config.toml
n_mels = 80
targets = ["instrument"]
arch = "conformer"
activation = "quick_gelu"
qk_norm = true
width = 320
kernel_size = 15
loss = "cross_entropy"
precondition_frequency = 20
grad_clip = 3.0
Rows from block 2 of a small sound classifier, named by matrix and row number. Rows with one number belong to one neuron. Each number is 500 + 50 x the weight over its row's rms, rounded and kept within 0 to 999. All counts start at 0. Numbers have three digits each.
After each neuron's rows are labels from the 100 clips, of 14976, where the neuron reaches its highest value: "lies over" is the class under the peak. Only what is clearly more common there than usual is listed. The data: synthesized solo parts of chorales (CocoChorales).
# fc1: second MLP up (model.blocks.2.mlp.fc1.weight, 1920x320), inputs 160-239
# fc2: second MLP down (model.blocks.2.mlp.fc2.weight, 320x1920, transposed), outputs 160-239

fc1.243:531519548459528521538512467543534586527532551476560475426436549571540586553656530564495512568553591525484614382494488480520486512503524450474458512503531574439507527557481558402456401550479537563515577485384546438502433492491551532515407447
fc2.243:486535485432535482446578436490531454514551490490531496442524534502410484428574520560482481462427460474610418526495416582423454565479548536498473534619457535534495504526413580479483479523522450467515486632488535544500499564521495490444565542
lies over: E4

fc1.636:406487577434463436545456521484488503492463446560499385424402528495467585528437640477430540599533547502449513494467536541502405426539403589597552551468462481461555543470476608543574391477548575504495460441534523465381501441462436557505540503
fc2.636:476568505502479557435537459598604395509509519481496468496546515462492486473416571476591504526444442441505474566546542464497433441492592461485450374581467500476450423507528499490523636535427408527499490503472525460474599500549519474483457503
lies over: G#4

fc1.44:594469501404503489441448457479534547600580552550508511516507424439532515534519572541460420553559535537417571435510506501608444543470565439507452522421528460427464567533463486441399438477459517630508613366559569479506608555453624504451470499
fc2.44:429495617467540588513543504473511537495453448455516517338493614537476491414497520517456484412451474501572403522501476482468485402531501510553501469509548545539442503573559510519506542489444456491484449629481495486499475497505510491563580554
lies over: G#4

fc1.181:443414550475464498477602505451505496515580555526618454493437525537442421634532473558484478529540486487500517516532489530451508530467514464451519532475532567500488498500474569488526526458455619538401487440528560453505552549474568482532546559
fc2.181:540560476502512501567522507550561497541470586444471488479586558531552553483458627552408635428461402497474403526528562462478572472434596482510500608530476493534510496539429529489549518526500510458520467629394531495561579451537532448623453562
lies over: G#4

fc1.400:484410563423461545555466439497420542450545523457466528486454495529541477567585530517593431478587470450508467460459537498584549516536406520472430383480550575468521496463477477470448485524463415537479490535567508572448471403574482494569441427
fc2.400:505624481639520526519496456597568458441437467514489527532505589486461545478466502431418541485491519565464498604507471524475509469487528447490470569469525468431465561507460424468530552483476578480532527556555537521488511535452531499565536505
lies over: E4

fc1.173:552494477495503470461533487448507507504606558530548441476477469458551531562588491539525447552551544448525620399492526571494527509497487437567510502582524538506463484587471497459490378436508558491431513452519429546510468458444581508478493529
fc2.173:505534615458436579500516474455521481534509482399563471449481522487463520465413568499411585405420489604490407582480508476492456447425595517515458482497510557523558534445530567497550597522441551493565506507477486447503552478512495520570508537
lies over: G#4

fc1.122:535521670545476528538401475443467475542486601463517476518489560533452519554507534429492436464573492448420565509495442496509421514556587464542500512432469531412514508464491499578474529457485475499545506560462448470682503410445508414498481497
fc2.122:451456520505422527506488506540534449438459564433590551518535447397469416461450511563437529431421597474568463459536523466433538467472630554509456564476499523519493585509422561546551578529524490507536554490507520504501528578551523415577535511
lies over: F#4

fc1.220:514486485490522434469470419479487536490506524504550449460490516591492466524439505484568465542605589494481629453528481513577512521365503420483579563487505506488522417466489450501499466461489394361393504477547592499533539568469494493546536499
fc2.220:382513514483580572504491442478492533492577505491428410403513506544456543464524581523521543438415425561496498508494463571409460469542477467517480452506583562554506520443445527488577606565472506466529532423478418502517536473499471393486548466
lies over: D#4

fc1.560:491500423560487565565589455473502516524497456487567581504459529493536531529541493460558414529507591493400623548543562460539492477452503474509593518484606511444522496456466460518427520435437554512535564375545471484512558522408502481422471565
fc2.560:463540489501473485441552457544495545558533501540531485474575558538479481508498565468444495487401510535576544459456428575441460474404544491486485406556517644551467520518474602516516497623500437431497434509471519540714454481543554468489527451
lies over: G#4

fc1.493:534443526453483448520519574536534584559479577493419481490501532530524487557561523563538553412562483453539493451577514529451493560496502460529549458506433441549455524551382399477503366450542493535522531508501534491556465504532458558487482489
fc2.493:472550549500519565487511549570559509469454415436511475498507512492499533388504486584413480502428544554448448557458467462488538482484581506525478487498494512528444545559572529387490597536478509545582488552426460472514464510503577477452530479
lies over: C#5

fc1.83:490474429387469507568544506507512497453513372536541509439650530538508471544539451520511431571537540570441551605492570481423479392436446427582536501585583458467549565462550485599482522440501501577506515431534465565424390506513515515490508472
fc2.83:499588539460586516453504482440554455482527529449540529496394435456458548477461603473508543433389461514602428514514437436495489503506568547531454436398537517496488417520459585496497580637438461411433511562507469481540513476547551499541524443
lies over: G4

fc1.441:454557580500490488479582454492529561594620547510466588474396533489586519538559446449555540452519507544482588498607495537413449460461459437477615471480427508552499538431475438479445460502451493501445472437557492509494552533477512473495524481
fc2.441:418577539513456529529522533508538497518493569422544454463477567513493507469543506549446524472427514519494400551441489458505493429499576519477511482475542606471407538539513565461455517479473468514504519551474519482564538533573550509517481473
lies over: C#5

fc1.521:536542573438521497512493464532522480422563552443488553497405510544575518535585490472503468423530480550580563437583418464454515547445505453514446513477465564490517447519511477461473485547436491469500482493487522475524550472528473496542395507
fc2.521:472461487546549587545521373427533456537480519547583438512524571467433498435512471526414494529526530527494427594430428544462498498466503570448444461527445494473503575538463546377483553477465572469499564493446418518511470488472603510449528585
lies over: C4

fc1.274:543415465448532521477525565470424555514546565432548412504465465566477497562565474575447483473493456471500579484539464560506603564503512525427486521459560543476492495488436524532544503514409570547480484412504565468505530488452551476466463614
fc2.274:547516521584552488497537465503484539526395448482557464473627550489462517471476515483476527482461502539495418614523530499427513536435533499435550579552457524493458503516480587472526528498502531460586497593475497506547543359503528379566496568
lies over: G#4

fc1.190:440535406495496525469430507470518482453574469447504483494525557538548558476509456410584486569582529549432604540517596483510440452428540475483548501491515475486534515469500409462534416423478466426524460512535598455499525538519539474447503501
fc2.190:448466567546511488518494500543569470526549491517428478444378548492475549455514556482565531435295414567480533487493449597488452422518517471505489471479532528497560489471546506543487504554506467445396504525440454513561460493445529407550533515
lies over: D#4; D4

fc1.629:542493565502474485507531409490420448480493545429433519553483547508508524580542565491506530433549516548474513488482509508550493523563468476487523450436501429442603480423472546509364453467411492436526537497551441530631433463507492473570464471
fc2.629:463510525623504569515492502543587575568542481481547554482560505508468482534546528502453541527403521556455459451584445522443473476454548528508409429483477546546396566574541457540616583435555532552458486516444475472503473466515477468519515571
lies over: A#3

fc1.118:540563371527464461462447505520521472449460515527435432592410462590489536564470494483482553463548487370454563424487530510480465501457441475582451514470471523477509539493441461490580465459509516503479404563490485498555600435517436503424513483
fc2.118:485564532509500482450507516544521505519544537455514550482491549538526483460505509529474458406464501478490442495537446515562508515569474508476517522478529494479522541475568554472493566496455575536520494504528446525580517485477445366470544415
lies over: silence

fc1.657:492523468451540504464417500472485427514520455410509514464508546578565505450499532554553522633548508481457563529492532481513459428513559442584562509513531473525473521432502451511464462493517558400498505407520506435434471547523529475529532491
fc2.657:491495501497442504507562498560518517540595561455512512391493479484515570514494512458517495458376415502472439543439472537489511424596486586529474409422535595491489528482482560539471576563536452462415483516444466555520493505487529485572504533
lies over: F#4

fc1.477:556460444509510433483533461398473488560548509469551544471477493468508505515466468514541442574605558584461570501431508492518495515458496514431432474513548553484517478457445397545443404556494506534440457419587516453511522505498533490456487492
fc2.477:442569526542509555526538547553624483522517492466506464469520482390449547462496585532522518463442495484505512641463553466442445519442514570519545402526470567511432463500489547499496549527429527487558439591482471536583521489504460460588547491
lies over: D#4

fc1.112:477551522555504543489501415445503546559438493548526634581480531482475484522533503498564507478562550423396540454489569522522496505508514522491520517515465440539442438521532484441388411566549576534495543415494448541503538505511470596435513461
fc2.112:447569582551608470466543519551548393513520563459484410490503534506485492391542445511382539397436457529483460519484474491531471540494520525471428446502513586516568540456476581508492626492404527461482528584482567473486471498497503422518534435
lies over: G#3; D4

fc1.78:512472656569480550563510502409473442436531557431604502459502547507490505542489586502528474448498572441465555533519514520435443512480482450550501595549482522482530532455499460483464545482501465430524486512505475527567525515501503503486493489
fc2.78:453526596494518640453481505607505490571494518476512551557492551439467420429461590516461472434420492471493345483439427425527572468509577572493433424485534502521451429552455610529544559574564511528538559533417534482518455527556529460521519482
lies over: F#4

fc1.736:503399555531463523472481578562429485447452442508543491490504512519571419429535509588481500560528442475598477449475489464505522458486519442479507459462549419404499554472535465544497462573534475480447488475521532485474384497559466526362514480
fc2.736:502514536492530505519536538511516558561519502520551413412386533589363555542545521428533459472372460549452523509526451562511498424508506516549533491533445565454513462497409555549611495457472531542513507559445498470488581432483545420566566566
lies over: silence

fc1.766:568453560498479507566471417483525514425390555513605532455477521529574447496547479543606425465545499469439522464491516443537476520483472506530537426466461490455394475428461507529515427489495506512546435470565549418443495505551499472497538486
fc2.766:477481477469559596405509563497526542603566527465523522486524460452436509496547550543419566432484521549470463549505434535440534549559545551514550475501470522579588561524477582448445524584504461568494497412490488528529477493459465457606414546
lies over: C#4

fc1.315:471527529506561519521507469448467555456529608451477532477478616554483500560528499474615453552528529553506592464613450553545504449495492438498502464477494544513491522434482419502510476506476480504472464419512556516433558431508595493499540431
fc2.315:515517475457450570488570500508553489553571504398391495392468472496569423456568472514496594436439526478446365479481422511432472495549570493450479479534495422495479587477492495464469464490457496485498475564490484600481457518422430572482491453
lies over: C#4

fc1.374:515565511516560409462561397381562462509597449486494510505570434468543543426518567558558475520514573560476564551441547445458450469551459435516540432456529460502538481488483493515460504510597525532460452431524497520429430445560502626505473462
fc2.374:592521443533499528490510476449538441462400478395437471525460635448444523497398495408555521436438477420525415505524540478393489564527538518516371394495498448500514474457495525516533574556450497526562490546512491520568408487477470444530490532
lies over: G4

fc1.216:533493446399566480508411495463527462542533569470555554439567514565481467385527583569574445581597533553470508502480486552515510463489592415617495448514457475480436515502557561519492483552512544458490498429558531497407454463526537476566511494
fc2.216:496535534541559500494556461621493493556614498545547532414500512538455548500470539468456492502387434557499470598448498531509488416538411501477506413451522593530448584490500460535405548530503466415433527510455520516494523546541597489551534561
lies over: F#4

fc1.46:509491468428537422464478500468452491532522563404484524426511580511548451442529509495569457523588536557470584562486498572425504487480561451579498519440453531508418580507522454472435493507514575465512403479523566491417446545462527496476498502
fc2.46:489494540551535480534548545490538485530562622479474489456466505522485555492520552409494539402426474559467531556423512586535553435539513523459526445513478532545432535433517537492443500465510460464420468488450491489546493507477555528576479571
lies over: F#4

fc1.11:540421505463512484490536543521563596522456563528521440466548492470528437492530477541616474416576517509518546448589539519444509467534475480466538443479505483557467491463426459498458364447533441496506495424556517545479435521528441542425546521
fc2.11:416531611464521534521550567527535512443500413484567458500519493460490577429547516520394504483455464604462429526470497486477487496499540505516469433522512525570434553583491561424457627536445563543535459597448478468541498518508534523508517481
lies over: C#5

fc1.94:500480608584455528537501540540504537481516512518643443466496513507501473530477546510466436466598643538444520585473514504481468487505605430499443606571432468519500551403456442622529451544488484421512545520485524549517501551537462414516503456
fc2.94:468512664539528556524468465508552509490528562462527502435481451471488456444453692609472490397509382440538435536459447478489513526481580442536529481495498559562475518445468592506513572610487441472443531506458496512482465518547441536550536431
lies over: F4

fc1.639:449517434461506479445436533471426534418580512485450511433455504563560548510561421506524442554482600506512575503565485519504473448480581436562523543570546537573523544488468403534519422460429558397441475427606463484468507553409488456443462486
fc2.639:509427624518414577509519448418558451579540479443439510477512520546564507472507497514484550447436525540441475460467495521519488447453566545463526377481449538593552537460479556489420475559504479475453555524537487543561437535557476532509544527
lies over: D#4

fc1.143:570473601481534492445468494553513490521572457446543382464556433555425561578564465556490435563628524497496585391451582493566497493452452456478537539575503571446497422451525473466419474595450493572462550417470567475492561453494469542536432472
fc2.143:545483568505481469466400508457457414549526460402551412473517503553384525560557458470485427523469517502504411436494448570434469507537449518491371464487554554466537532537470449472537552558549445462506534550500510524496444561454409424448539455
lies over: A3

fc1.377:514432659537478494509461539447508486445483578421567483560527524525505460526527575517461429499627585453381530536498444493499491558560543412474495576444472473503476518495514445562490547481457483461564499566508482490580496403473494452515488511
fc2.377:534513612460529533569478439521507469501502620430520533473495443455501431419452566487407512404452512533543475528507539444437520504462590489494422467478426576494454501501438572581565472554487509506463563591455517498568479539516480517546575582
lies over: F#4

fc1.87:541473691525478533545390508454472521509539617400491523492514531513470427570546566486510439485560499480431544542504464495555453484533563449542544580399477485410536494456539465580511539457455452506545537494430528472581472407476516448477491532
fc2.87:499440558517456557495494525491505450488473535464524535538564460389498403398482592483456463444409588508569434497509522497423506528531593552486387533446533538463477620549416497538590511497559525541543550561462471503485533552590531501478573576
lies over: F#4

fc1.95:477561427397496510434506530478589476466487463516528464537406447550509671521490524428539505581605522442478526467461499537533499540477598587525491459561455467457501458613521486423442456528576491523520411526545489493513522520476537583534492412
fc2.95:482546566612476568489509421574515452504525495532462524385589531535386326387530462503459488509369468452519444556473462613546505463539497519418482551458494493541466514410433552550572571553408439453460591479524547474456534549574431495500538515
lies over: G#4

fc1.749:491454515440480481481500449454603470564494535451502514433459541537587488523534498497503482528432533481436551517568483508534412502448479551458500463537498568568546469444529571486492515587451567461474419409549563564424484510525474550522445477
fc2.749:515486583460532531492498425524501479534477517528510490539473485434463433532445542565534557462430451477523470460455393490499536493525595571496545526508449550525504459573426522452565588560538430480464490633502468433431439464407504539555477534
lies over: C#4

fc1.174:452463498480609540522580536405451413498610426550609471431490464509417524628496490535542374573501527478498460550573569490484544392594556509516624578561521498510472514539570501603490473546539459612471504386592535509468439413455506535509531546
fc2.174:447678601543460575507439431544554508616478502395457492488415469546500511451477616502479534422440499560414476526458433548526370553455614548592438457399500571553459506461542489546488577504410532413479456599513494448465507459538472420468488463
lies over: G4

fc1.72:411528465551449516490507488418498470523433424503367548527520493579442476491464389464555514537449525440497604405504552565501458463546519532522411487518459487537508479434514491393457435496589550487493425480574453490438516427495485608455486438
fc2.72:557527587449440458468452515507524450478464586492478421486457485497483491457480575470467566538491511602542387490458430505443406449470570533465566479440463569562470465456541596543578502546476465495482535462451502484493518425540454430427494520
lies over: G#4

fc1.649:388477551547515582549529406446443492534610476517488500555539547546470585642440534454505385515553454563444497550521484468512497486427505444446497395454588511450566568446501462533405480489499482473511540521538493478596498442542477447473457515
fc2.649:525495546579422448475503508517569503573520470491471498461419578476423538501462558588501575521468607551488400457550381526413497497579569562476437481487435559497487517521505579539591532567580515492519449492493532474498408490603498454407538492
lies over: F#5