From a checkpoint of a small sound classifier: arch conformer.
Rows from block 3 of a small sound classifier, named by matrix and row number. Rows with one number belong to one neuron. Each number is 128 + 24 x the weight over its row's rms, rounded and kept within 0 to 255. All counts start at 0. Numbers have three digits each.
After each neuron's rows are labels from the 100 clips, of 14976, where the neuron reaches its highest value: "top examples" is what is common among them. Only what is clearly more common there than usual is listed. The data: synthesized solo parts of chorales (CocoChorales).
# fc1: first MLP up (model.blocks.3.ff1.fc1.weight, 1920x320), inputs 160-319
# fc2: first MLP down (model.blocks.3.ff1.fc2.weight, 320x1920, transposed), outputs 160-319

fc1.582:141117114090116121123138148122129174164084127100156120113143126137133139138155138175119139112125108126112142155131155127085134144116146103104116138141160142125130129140070181120118106137084176131127126090109156108138137080131153094133135168105142111141141130138122132134132084123144089059087135116122163110129166130120122136111106130166156124130128118133120144121097175138093126087174126131139145140083115080138120083139139106117131121107180108146111127129090113122150110130134132
fc2.582:145126116085153100098146107143157125136132147150180120157128116165169153103151140139101131079046138103118137167146143121091107127077138132100099127143122149118135146105106151118092140123122134145131133132117115149177151106122131076120131122113097164154107125160147117156092113130113140117099160086126125102106102115174093130114142158147144112054104167117113143161149127136113090110143110137109152119076135126142112140091148101123058115126144134128171173112155117136118150147149139
top examples: viola; note G#4; note A#4

fc1.366:096122089097103148119128129109111114139135087164163178103099156163113102068124116116135129190109145120122192161142113140112136102123127092148178150114114099146103120134132130112167157118122110112129110131119119091105107119159142124136147162149087114118127093138169142106107069126144127121142149126117162104092112170148116098104149097130114132117163143112172069108128126137143121153078058138113174195128120100116131152146130172145140130091098120100076172149087111170141121124138116
fc2.366:141111118059130144114106152092157125125118124157131114101107171113121130098148116088146134158047109152112118165131125138105113113093120092141087158141141120131135136138143121124144131100137110083155131135123148132093141151128144101146166129175147116179137117114126092131153070092130172121108104148123146167079142157133130159105165106090122122160108094095149131127146125142091117143096099150115138123102114149126109115125117155128104112106112092145082103160169154127084096125110127
top examples: cello; note D4; note D#4; note A3

fc1.499:140145106133096107142098099129175126093120139132139120119103118143181136128160144134118154086117118116166204092136141131138104129129119127153186112120103146125127153105145100134143103094111100119113109136137122132138169129161153130116135094127143122115155124158193137131114135144156165117121176113125107168138154131103119154130121137094155132138129085126117105126103184121166133123121106138114097115126120132122156126125135119112072093128146133167143155106100149136122154134133118
fc2.499:150150151189134118134160177135125121121119158108123078140109145148107155168095176141137114118108161129138112099038084095140133159105141132110098143133114105116150132145116154132136135167162172113156119123120112113143100104145117113121110138140084143126145098111134152139132148137143126138143100134163132111083161098099115134167129117149130129110142155164081134155138127204123122085118148121136133084093149130138123113134172119089153143179145130094121091172138084114168123110114100
top examples: oboe; clarinet; note C5

fc1.368:099159126127122112129130126141139138164099153118128188145073150104138139186140128112105154128121153130103120112135081122164127110131136125090112114158103161131111163099120096115092139125112117114103116116123086116124130112107144128114119119138094164173112105159124157122118122174163139179127101133142115107116123096133127186112138111151074082123090117064096143107118134118107172109136122115146117110109114127158162153115120108142144189139070106133129124102160083104113083147131178
fc2.368:126154137145094105128103140117148107124120150109118155107065135150152127107152119106072135071083114112182143121102159122153140123131104134100120133100129127139134136093109091129153135126119135082079092127150141146068111131097133111095125108137142178116122126125109162128098089135132147111141111120185133122120114168145143143116075162126088146115096121125112128080134119114156136149086149131142118110114143124121151101166160140173109119104109111122152119096150204089107136121098143
top examples: oboe; note A4; note A#4

fc1.96:104104129148121129117185095150142110174172130122130154126176127101123121125103146153150177121177076118073150145109117111134127142101131109129129145108105111111143149146077123157098109162126105151135123101132131106111104088154142142116131113127120095123146093121119118156113065113110114113098133143097130112136115112189122143121121131112125128174190134125073101147142158124136122104196093138122121121114072115119123135108131112137154146117132146098118125161154098106121093137183137
fc2.96:116154131129134145153104107123104088149119133164138133182148112125095128147157156120182127076171137159125077170115092135125135170083134105131118119167173162130132127130117113121127116167130097128128125160166129137134206125149132147156128134129107156136154130144136130152143066155113110150115097117148144169131136102175143140090139136141126136156150126161072145159168142130120132161152155113164128091131130195140056139106160135106189130089128093122152143143109149134133121142114144
top examples: cello; double bass

fc1.338:094143098109108142116118147116109125138107091156142145109087152160136119075119122107129118182106153139123177163142119127111145091135146080148185165114108116149120128127141114125163131100112119105116093151097115086081128128169129115116150144174092100119126111140157145123105078144160127114143114118134153127111108174152104106098167101114104152107156148121168084122143114147139140137089056125096170182117117105109144135150127167141153122116114111115084162130098103148125105101140094
fc2.338:141130122071141142112125150106165131118128127171114110094129130142119147098148113103177145136051133150112123188141099116093109120127129111157107158129135113120110132134170135107157119111140106082182134143105164106107155128138131109143152135172128116176131145119151114153152076111139198117114140118133138169081127124138138143111156120097110133149113099090147139135129135139119128163076116171142138137107124175148134124122114140143094119107099104126102113161156146108099100113140133
top examples: cello; note C4; note C#4; note A3

fc1.445:144123119123143142105154094152100062116147099126130137138180114124161134127113154144173076126131099152146187139127133123187141113118113110160101103148175104087120169157161097149167165104153085132112080111111135105081120143141124115102122105112152155119119151126147163072124147120086113169155139137141146115113156177127141074138136110091113112114139142133112117127129085080152136144126116150143139134118127098099149090126166129109179136149099139154172122160063106160104091133132121
fc2.445:122121165147124109080139130141103146121139137088086145114133156126140137085106128118081119103217182148113101104128173133147167168141160194135130124136132120122155152150124198124148140124123143163171120156098160171095141143171119142111089112148095144130105114099115140163107146106137105098175113141123135127122127079099148108129137114177137106115157152130109138162127137175102148123136123109158120117086152097156134151148129114166146131119131154112091119126147128124157192148095114
top examples: trombone; note F#4

fc1.261:155111112098117106149153090135159167159131122119115101128146148114146154137128147133083131156142092133139148109125154139139124136114145138116144110111166108116128103153099163112107141115088153167117150099121158123156144099113183101151140163096147116150143096076129125124137060141101117119104149132082138108072138173143068131125086151139162083130126142137103135117110179108096120071163082117105138163103109134132126132103116113107126146120148126108102152126126077110139101157138152
fc2.261:153124125086148148114135144125111157153126150160121145160131129161147117107168154119116129077100130149144109193118116119112151100116123150122096113137130113108149145126100138141127144131130089095124113110119140159154133108149152093126137117134085180148159150139111127152157153106110146149153153092138109108117117126182109139114178138173140133149078154100087155157142123146105073087151109138156120102063152106166101126110160131117089092113138114112130102129161162128084141104109133
top examples: viola; note G#4; note A#4

fc1.558:123138090073107152127153130134118132136110107142145155113100144147154117086150128106132138179111133159138185162118126125085125130130145081147131165113136120135104106157121154118156148121105114120115106123112138093095109110151160113141144166119109130138129113131173137132126086122139107098113130114136141094102124188178110103104130122128148131105163160104147094131133122151132105103104054127112187191125120095130106139120136163141144120101127114087078184150120115185128107108118108
fc2.558:131127110062138145112122147097148138134116101182132103121103162155117130086161135116122134127048119165093124189140114116094130111123103107123107142141110094101128140124128137139102120113138084085110114115116150116119132156132144091133168122156131156166133108113129114143157091087103150132085110120133147147074123157148105145108136117121112119162102108075118116128159117146094113139110085139126140121082120156148121121131147159121093099101145090139089098125156163110105118100122136
top examples: cello; note C4; note A3; note A#3

fc1.142:126096133129122101099183098117125116145165138116122101169159117113122139144118164154132178108187118112114127125125126124106134149121124100123121128106125144111144120136077109160113111135138107151130137112147126101108101099167136158118127118109133114111155103117136125154119075098132141124100123126102132127171113122193100149140129112101125148166172120115061129168147153106142118086205117152173090099112075128117106145111127113138154132122137111134115141161151103120116086120167132
fc2.142:118144133145126157110150091102153081156115127159129090154169136114126145143132134151163124101190135161103076157137112134134121162081149128129132101154121138119124144138143109148141104161132089147109148161164136130104178095146125143140151143115129131142169155138113148122179039158093123139140118138151128130121141110164129168124122151119136128158176126160069120158148125135113089127177104121150104097105124179126072130140174117117161138125139099121149103147133153112132130134130126
top examples: cello; double bass

fc1.8:121120109173124142110153097145171095138149162131151110135071134120116135148169120140156077114164127117129134075114149132157126131109109144106131138120167122117127141140129089106123119124109122106133123136149149122175130132114101106109140089148093156136128119081116147095158123088135113152188136102155146167175124106123118084152093148088117165152130110157163127167144128111119108128155069155157164161094103152125148101141106171118159112109134092101184163150139116151092155110124127
fc2.8:098135144180117093164109116122132116146104115131116118133108127164111108129072073075105108106119140156135078112100095122090157127130097135119106151124127140143133131100130131107132153108133168112161107153117097122131138191132112116130102081173123135092119110118109140167145141083126137101142092120116145110146118114123121120117098144169121146116098146151115115117132112112141124135101166139136175143149138137124123158165121146191148119143131146099102135122105161156087151151085097
top examples: bassoon; note C4; note A#3; note A3

fc1.633:106162109106137097129102118132085123119107126142105097179147081101153103142095118141134093188148107176110141125089158124167116096117103119118119129136096113131124117128130144139101137108151104171093077124128145133131134136139153153115153133160121133117176117104127131103108150102120102140124123123117127140123148121034149115112099097110110093130122122127149091137090123146112162150140152116139130141128111105154099109133146149102158129164084096123113099140115114144135113167116107
fc2.633:125147120000114153131124130114144160138120124158087137136146107119136075149081122092143125105103121155122117120111119136124153127108141107120154089138147123125134151156131122090108113095121065133100165133135132122160143178125127150125139137108147133149153115127098113143138112167105097135171148116119133121125127139154150092119127138112131133125072125093202124115142100122137125135119213160107108131162115171148111099118126147159152130138078118094103140134098138125062127136120116
top examples: trombone

fc1.689:122106073165110129139070086134139085128143129100153145144109112130116162106111103115163146079118126096137191090126144152098134103108133110148139142134134135178103155126141085109111099130106149077133097134137115094175148117142106103130129138125153124135145127096096150103144120146148097171112148107136101174118134136106156102128142090095146115145109099149185119156113115113117152142158072163131154154112086104123123136109158177110141150085140124120130180131144133080096161133164111
fc2.689:126115149142150141124157098130060128132143136105077104100152128122111127111106129109099129169203147158124085112115109111114127135138131164118106135110142138094134079095134162142160164137143150139161118174092096159115101126129130167134099144131060154124123122104129126182089135111128115098164096158113129159124128103107133120143145103154115091134136141155100132150120159142144150115110081122151129139119136112155154103177108094179077137154123153131103116136132109126150134093111131
top examples: bassoon; note C4; note C#4; note A#3

fc1.619:177119110107122113132161132117140165155101145114148105129152107157109133143142139136109143113158099125123175150127139138103161126119128124117131150154140131129120120119087190131121100104101170148093113079113136117127155109123158095131135170103153115132121115102130143139140102153118081109094131101084152120143175129139104157104085101156138080145111117151113134131094174157114113085170084153159125127077104094138122119137148113087117141108170114148129163131106088136129107147137145
fc2.619:154109133087146087105133129136131131166133154150156100145120123161150127089160148155103133079064139126132136158127140108099108083106131145101104107151132131122147159140124152122083147149098104118098146145153126161191132109144136067139123119126074176148122133144109125136118124133112129136123151084144092090095104104194100147118140167161166111085094157122093144160175109134116127093145079125137147112058155134154091135120155139149054094115132116130160129120146160112104136117137124
top examples: viola; note G#4; note A#4

fc1.592:098175135120142137124117137151107108144117126119150176131079112129120137163149115131102131095143135111132172093091088152175110131113145117095139104165129138158119168091114125112114135122105101104136095123136111115120126130139084133105119098132097147151070114125124185129131146153179159148121091102128101122134128112124121193089153126146119087116098114091097144106106133128151204133094091155134119130104127122101156149116117147122126149171129076127156087066134135102117103124113160
fc2.592:152115147144101100136119145123152120149095140129103141138030134153135148121118167113049154072086111094159129111133120117148149136119151154111112116093117120099131136092122100139130135137115155127106096135168122134097160111126125100115125118142085175104111136153102155134116139164143175095132104128196144146102125131164100178118087106135123137138105136117101132138151142130130112147132108115149132090108163115110133104165170158148111127113131133129158129140133161087117185157095130
top examples: oboe; note A4; note A#4; note B4

fc1.387:134126118084145120132163108117121141128103135129162116128158118135162153137146190139089139117175108132152166132093099156109152125082121083107142164128139119104112127156110157124145135111092146174107118081143136097142130098124194100136139154105153175156146115105128160101126091129117120088099151114129136098138173118174076127111109114157136096162132107128089116120123165148118104097165088136143121134099113079115124095109165112086108111115159133150142143136111127143164098134115129
fc2.387:133122114113127103087157139102142123181081162133149135157123153159146159113156144151075116063092164125114144158169158100145148098082126151088132103144095102110164159143115173153123155090115107093122136116115161156128142133150141068105113123119098147113124135122103145163147132131101141122139151090141096103115104127176106152112141132133120122101102169117104174161139130166119112093156100167153115100043162121167106099124163122129077103122148133113154120116153157103115153108137128
top examples: viola; note G#4; note A#4

fc1.212:171148114100108130099143133183140138145111126059106099114140166121151136126143143152099173151128085131148122089110159116121158109090106154114151157132128124147152113121151122070170118109074109145155124111104133081121150112111132136126114157092121149149112094158085124134120111113123128061133090121137098147089113169152109138135143112127098124163151149129146137085100161117121117112115126091111123145145079110116129124122140152138116146131105118101156155123124104127169086133122077
fc2.212:120114142099114161139126129109126147178137157112163134121129140086113136117130088149085085110125180126131124152110140119106119146169141139132091128129116114119202143169118144155153153122177148135150139117120100172158111111129159098115078111141093135076112119088125161138136186132078138114131123155096134103148149091161131123124145151169177114114132152182109144094094159127137112101113109141171104129073164114158110122148112123119136090111174133099137073167124137070133124128082180
top examples: viola; note G4; note G#4

fc1.648:123103136167140112109175143108131137150109106114169111129108135126130143171105118117150114109133118120131163103113129116107134155125103137120127148126121150145115124159073193104150142107112183158131140089114137120149156109109132108136110168160133130128163122072120152071163117098114091128126176079131193118140168116145134120139068146141141129128098121124128164169143153122108120084156086153173150144103092084125129061128153133114121126132163133126139142119135116130121155143115133
fc2.648:135087150106122090115133115126160113141135150164198133166121134165161123099128133109109112106070155108125106137129117134144111126126138138091094114128127142138129158108125150138103173151132152117140103149111106135161147115125137075138111119161077162156128119152128120151118118115130159122134119098131144111132114126149111109114096151138132157086107151140096117152179096149134133115118146143128170102065108153171116121100111126150090116130122146123160147117129136125133157180134125
top examples: viola; note G#4; note G4